{
  "horizontal_flip": false,
  "head_dim": 32,
  "num_experts": 32
}
Rows from block 6 of a small multi-label image tagger, named by matrix and row number. Rows with one number within an expert belong to one neuron, the router's apart. Each number is 50 + 15 x the weight over its row's rms, rounded and kept within 0 to 99. All counts start at 0. After the name is the row's rms in percent of the matrix's.
Before each expert's rows are labels from the 100 images, of 14848, where the router gives the expert most weight on average: "strongest on" is what is common among them. Only what is clearly more common there than usual is listed. The data: Sentinel-2 satellite tiles (TerraMesh). In brackets: how many of the 100.
# router: slot weights (model.blocks.6.mlp.router.weight, 64x320), inputs 160-319
# up: expert up (model.blocks.6.mlp.up, 32x320x320), inputs 160-319
# down: expert down (model.blocks.6.mlp.down, 32x320x320, transposed), outputs 160-319

# expert 18
strongest on: clouds (99); trees (94); main land cover: trees (58)
router.36 144:41 87 51 66 44 49 36 48 55 38 55 46 60 54 72 69 46 56 60 59 43 54 39 42 40 68 42 49 67 43 32 59 33 30 47 72 52 59 46 49 34 57 53 16 62 26 47 48 53 57 67 45 19 40 35 59 41 28 15 38 67 54 34 48 39 56 57 35 52 72 28 58 51 73 35 21 63 56 60 63 54 58 59 48 58 69 48 88 84 49 44 50 43 79 22 48 41 41 31 37 59 52 48 53 61 64 36 33 48 59 52 56 35 48 28 53 56 51 53 29 38 35 62 64 50 44 34 78 39 33 58 44 35 23 58 63 34 70 41 37 48 62 31 63 56 64 44 64 63 15 49 46 57 78 60 35 21 50 39 47
router.37 135:53 79 40 71 50 44 52 58 53 34 39 37 37 65 76 69 29 55 44 65 43 58 56 56 45 56 64 39 72 48 49 47 28 31 42 69 46 45 47 35 41 46 34 21 53 26 31 39 48 43 50 44 24 53 32 66 46 37 32 59 54 46 64 57 46 68 36 48 57 70 44 62 36 68 35 47 69 44 51 42 55 50 52 40 61 57 61 87 62 57 58 52 65 72 26 47 45 50 22 40 63 76 37 57 52 52 36 45 51 60 44 28 31 40 36 52 27 67 46 42 35 31 54 65 37 56 44 68 53 49 64 41 34 22 76 63 28 59 35 49 42 50 48 64 60 64 56 62 78 27 41 44 51 85 60 41 22 51 46 54
up.0 097:30 45 34 55 41 66 60 39 46 50 35 24 39 37 59 49 63 43 37 68 58 49 61 64 71 44 58 50 59 48 48 14 40 45 35 54 61 31 42 31 62 41 34 44 20 46 49 53 46 50 00 57 47 52 44 71 44 59 46 72 63 39 85 66 56 46 18 66 57 47 59 58 39 55 46 45 46 33 22 35 40 43 62 55 28 46 38 59 62 81 49 35 74 59 51 47 71 63 43 33 52 41 36 53 56 49 48 41 69 54 59 36 48 22 52 56 45 42 29 54 46 35 22 43 48 64 76 46 67 60 73 53 52 38 53 41 63 46 39 59 30 54 46 66 52 43 99 48 47 46 80 49 59 48 29 32 47 67 43 58
down.0 101:59 45 56 67 36 62 32 31 54 48 59 66 60 48 64 66 52 41 53 55 48 35 41 40 41 52 39 78 24 55 56 83 71 59 52 51 60 50 43 55 63 45 43 28 35 64 71 56 62 40 47 65 30 43 61 61 45 36 80 46 61 78 29 40 35 31 42 55 53 50 56 49 40 31 14 74 33 85 38 57 61 70 69 53 32 63 44 68 79 68 51 57 49 69 51 61 55 64 60 47 60 32 92 50 54 43 62 44 72 17 46 79 54 59 62 49 54 57 28 52 57 36 47 28 44 55 63 35 43 48 68 52 64 23 63 74 47 50 57 61 46 69 60 34 22 35 67 57 76 64 48 43 90 41 79 52 69 86 38 51

# expert 7
strongest on: trees (91); main land cover: trees (84)
router.14 085:81 64 49 63 73 28 64 35 38 66 47 83 55 69 59 62 37 42 51 53 39 68 32 63 67 46 45 32 54 65 31 53 65 42 29 26 63 63 45 54 33 57 72 49 38 81 30 51 53 35 66 28 32 70 36 34 50 79 50 61 59 43 59 39 57 28 70 58 35 46 41 30 51 58 22 60 55 30 73 73 35 40 56 52 78 39 75 77 69 42 49 55 35 38 24 40 55 69 83 35 36 79 45 49 36 73 28 51 61 55 77 63 41 61 38 71 41 69 79 26 72 40 37 53 51 63 27 57 76 44 63 22 46 40 47 26 48 70 52 39 66 54 19 75 50 60 38 49 58 47 20 59 47 57 38 34 25 37 65 55
router.15 079:78 50 43 72 73 40 57 45 45 60 43 61 61 79 44 59 48 54 57 49 33 69 45 52 63 44 58 30 56 59 39 53 72 54 36 25 69 63 43 65 27 66 62 46 39 66 20 66 58 42 64 25 40 64 34 33 39 79 55 64 58 50 56 32 62 26 65 44 33 65 31 30 54 53 38 72 43 19 65 57 38 41 44 54 71 55 66 74 68 30 47 66 37 43 38 43 57 53 72 41 42 70 44 51 65 78 35 52 72 63 68 63 48 57 47 69 40 70 82 26 79 29 37 63 61 71 38 58 68 39 69 40 45 36 61 29 34 68 56 45 65 54 31 75 51 67 24 51 59 55 30 46 51 75 30 48 36 27 59 59
up.0 126:49 76 41 67 57 27 56 52 69 66 54 30 35 41 71 23 33 81 32 43 55 50 59 63 72 31 30 64 87 53 76 45 66 56 48 40 42 75 54 43 38 48 50 50 27 62 44 36 44 60 55 47 57 62 53 33 40 68 22 65 43 79 35 48 74 34 50 70 52 17 41 49 63 65 40 32 25 66 36 63 66 58 37 57 54 29 43 51 57 56 71 46 51 55 40 39 69 59 73 31 43 56 35 31 68 57 58 39 57 50 70 59 70 69 18 34 52 62 68 50 57 35 40 49 50 58 34 70 52 86 58 39 93 41 52 40 50 29 39 83 52 48 36 65 15 59 41 42 44 34 55 45 32 69 30 51 17 41 64 40
down.0 147:57 60 44 54 57 46 40 45 51 33 33 58 51 68 49 39 67 58 57 43 57 59 48 42 61 42 50 61 57 39 52 46 73 86 62 34 59 65 54 53 48 62 65 67 49 98 25 52 60 53 73 38 39 41 86 37 51 68 43 60 51 58 50 55 53 26 61 61 43 28 28 38 44 40 39 47 00 63 61 82 52 57 55 46 59 30 24 38 64 33 47 61 56 66 67 54 70 47 94 47 56 48 31 34 57 99 42 46 55 41 73 34 76 53 50 59 39 43 60 38 94 37 47 60 56 58 18 49 45 64 53 53 77 36 38 46 38 51 56 64 51 64 43 62 31 23 43 50 53 48 61 56 37 34 47 54 55 40 44 54

# expert 30
strongest on: flooded vegetation (92); water (81); main land cover: flooded vegetation (73)
router.60 124:49 32 72 78 64 67 43 66 84 66 58 35 48 41 27 54 60 66 57 34 64 39 54 67 67 42 46 47 53 57 60 45 44 37 42 55 36 44 50 70 33 54 47 52 30 29 64 54 48 66 46 42 66 61 22 43 67 59 68 55 49 22 34 35 51 60 48 79 43 45 54 76 60 44 41 77 62 47 35 63 39 33 38 60 46 31 73 54 22 64 59 53 46 35 80 49 35 67 31 45 53 51 58 73 35 33 62 64 76 42 41 64 26 58 29 55 61 58 49 55 60 61 18 21 62 37 69 68 47 18 61 51 39 71 79 31 68 69 65 39 45 27 71 36 75 62 50 39 40 79 51 38 34 76 39 50 52 70 62 38
router.61 134:62 36 65 80 77 53 61 58 78 63 62 51 60 50 34 51 54 61 50 46 47 45 64 72 63 29 48 40 37 61 64 49 65 44 58 44 45 52 44 64 37 38 46 51 36 43 62 34 48 57 61 54 70 69 35 47 58 47 55 63 61 32 45 35 67 55 68 79 39 44 60 76 59 25 41 68 59 57 24 68 51 29 38 52 58 23 65 51 28 49 50 52 41 37 74 44 31 64 47 54 35 67 56 75 29 25 48 77 71 31 45 61 34 63 36 66 62 58 56 48 60 61 24 19 64 46 83 64 55 23 75 40 39 66 75 34 59 67 72 43 66 31 61 27 70 66 48 32 43 66 54 52 43 72 35 42 48 61 69 43
up.0 182:50 42 39 33 45 40 66 35 37 51 42 58 60 57 31 74 38 00 61 50 48 62 28 46 47 72 58 37 17 55 20 54 07 40 37 80 57 20 41 28 68 60 56 52 49 37 27 69 55 45 44 47 48 34 35 49 52 46 75 59 47 18 62 55 43 68 61 34 39 84 59 37 51 52 50 86 65 37 56 17 25 50 45 39 42 68 52 58 53 38 43 54 54 43 48 54 50 50 08 53 58 64 39 49 44 46 33 57 47 61 05 46 41 45 98 45 25 58 24 46 27 59 48 52 45 41 66 51 56 32 36 87 27 55 49 51 48 55 52 32 58 60 46 42 76 54 51 54 48 53 25 57 69 24 48 36 85 50 43 58
down.0 180:62 49 46 50 52 44 46 64 49 40 45 56 35 55 61 15 56 71 49 48 40 55 55 72 96 21 52 60 70 49 59 40 85 67 40 06 33 65 45 47 42 50 64 68 44 68 50 37 59 55 52 43 57 56 72 36 51 65 41 50 44 60 55 59 43 42 45 68 58 26 57 53 65 49 37 26 23 54 57 67 62 65 32 48 33 26 50 40 39 41 56 37 52 35 62 53 43 69 82 52 55 48 45 51 48 51 48 35 65 43 83 36 63 44 23 57 49 37 67 49 73 55 26 31 40 78 34 51 59 70 46 37 57 66 26 02 60 45 54 60 48 49 39 66 38 47 60 57 40 49 48 56 25 43 24 53 34 63 52 49

# expert 4
strongest on: bare ground (95); snow or ice (53); main land cover: bare ground (44)
router.8 109:49 38 61 40 49 70 37 51 38 45 40 31 41 39 46 33 56 82 59 55 50 50 59 45 60 34 55 78 72 55 47 39 64 62 44 38 39 67 55 49 19 63 61 65 53 68 54 60 57 89 35 55 71 69 50 25 54 68 42 34 45 36 52 54 37 35 46 58 57 42 12 38 52 69 42 36 27 26 66 58 40 57 30 51 45 38 36 64 59 64 50 39 61 37 37 51 54 46 65 45 49 43 63 36 71 67 43 35 51 43 67 43 33 46 27 44 56 42 73 43 56 48 41 07 44 66 31 55 60 67 60 32 44 40 28 40 65 33 49 57 42 25 38 69 55 27 73 64 28 61 61 45 32 58 32 43 29 61 43 34
router.9 123:72 59 55 61 56 36 60 63 21 55 62 85 50 54 45 49 37 69 49 32 34 77 51 55 50 56 40 48 69 68 28 56 70 64 35 25 46 72 57 56 23 59 75 75 78 71 55 31 43 38 60 45 46 70 56 23 53 57 32 47 57 63 47 40 37 39 56 43 26 53 35 33 73 49 44 43 42 48 68 63 61 40 34 62 69 50 70 68 69 56 41 39 39 26 34 42 30 42 70 50 46 57 64 62 45 72 49 57 47 48 77 66 62 51 38 51 54 48 77 28 66 50 59 63 49 62 32 63 49 48 60 28 56 50 35 23 43 79 65 42 55 53 03 55 33 63 41 42 62 50 39 44 35 63 35 45 32 35 55 33
up.0 127:59 46 41 37 53 45 60 39 12 44 33 44 40 40 55 40 32 48 56 70 32 74 59 45 68 41 59 33 59 61 26 47 47 54 41 37 56 53 20 32 40 56 74 66 58 59 41 56 42 41 45 52 63 56 36 43 32 61 38 63 62 23 82 64 48 49 50 46 26 57 52 33 62 68 19 39 48 16 53 49 37 49 39 39 53 52 41 94 73 69 32 35 65 18 12 58 56 61 55 64 49 68 42 50 53 64 13 35 62 61 63 43 51 46 56 46 29 42 64 30 61 53 28 55 40 78 39 40 68 51 48 33 33 40 36 36 61 56 42 44 50 35 12 72 63 45 49 58 37 42 41 57 45 51 22 45 36 46 46 63
down.0 121:32 47 49 33 41 34 54 50 46 54 45 51 46 53 62 13 37 38 50 41 34 60 53 54 86 26 45 50 58 57 44 37 57 72 40 52 49 74 40 33 54 47 59 88 35 57 37 24 25 47 47 46 58 59 78 39 54 73 38 61 41 70 55 54 49 52 45 61 59 29 70 36 72 43 21 38 27 63 38 41 39 40 39 44 07 42 16 33 67 38 50 38 40 57 52 46 79 60 60 59 52 61 32 35 58 54 33 58 48 50 60 31 92 47 43 34 30 46 42 57 31 58 47 60 25 59 63 31 63 92 34 51 69 60 48 46 58 35 46 53 64 75 31 47 35 38 66 37 46 37 43 46 43 30 33 53 40 61 48 47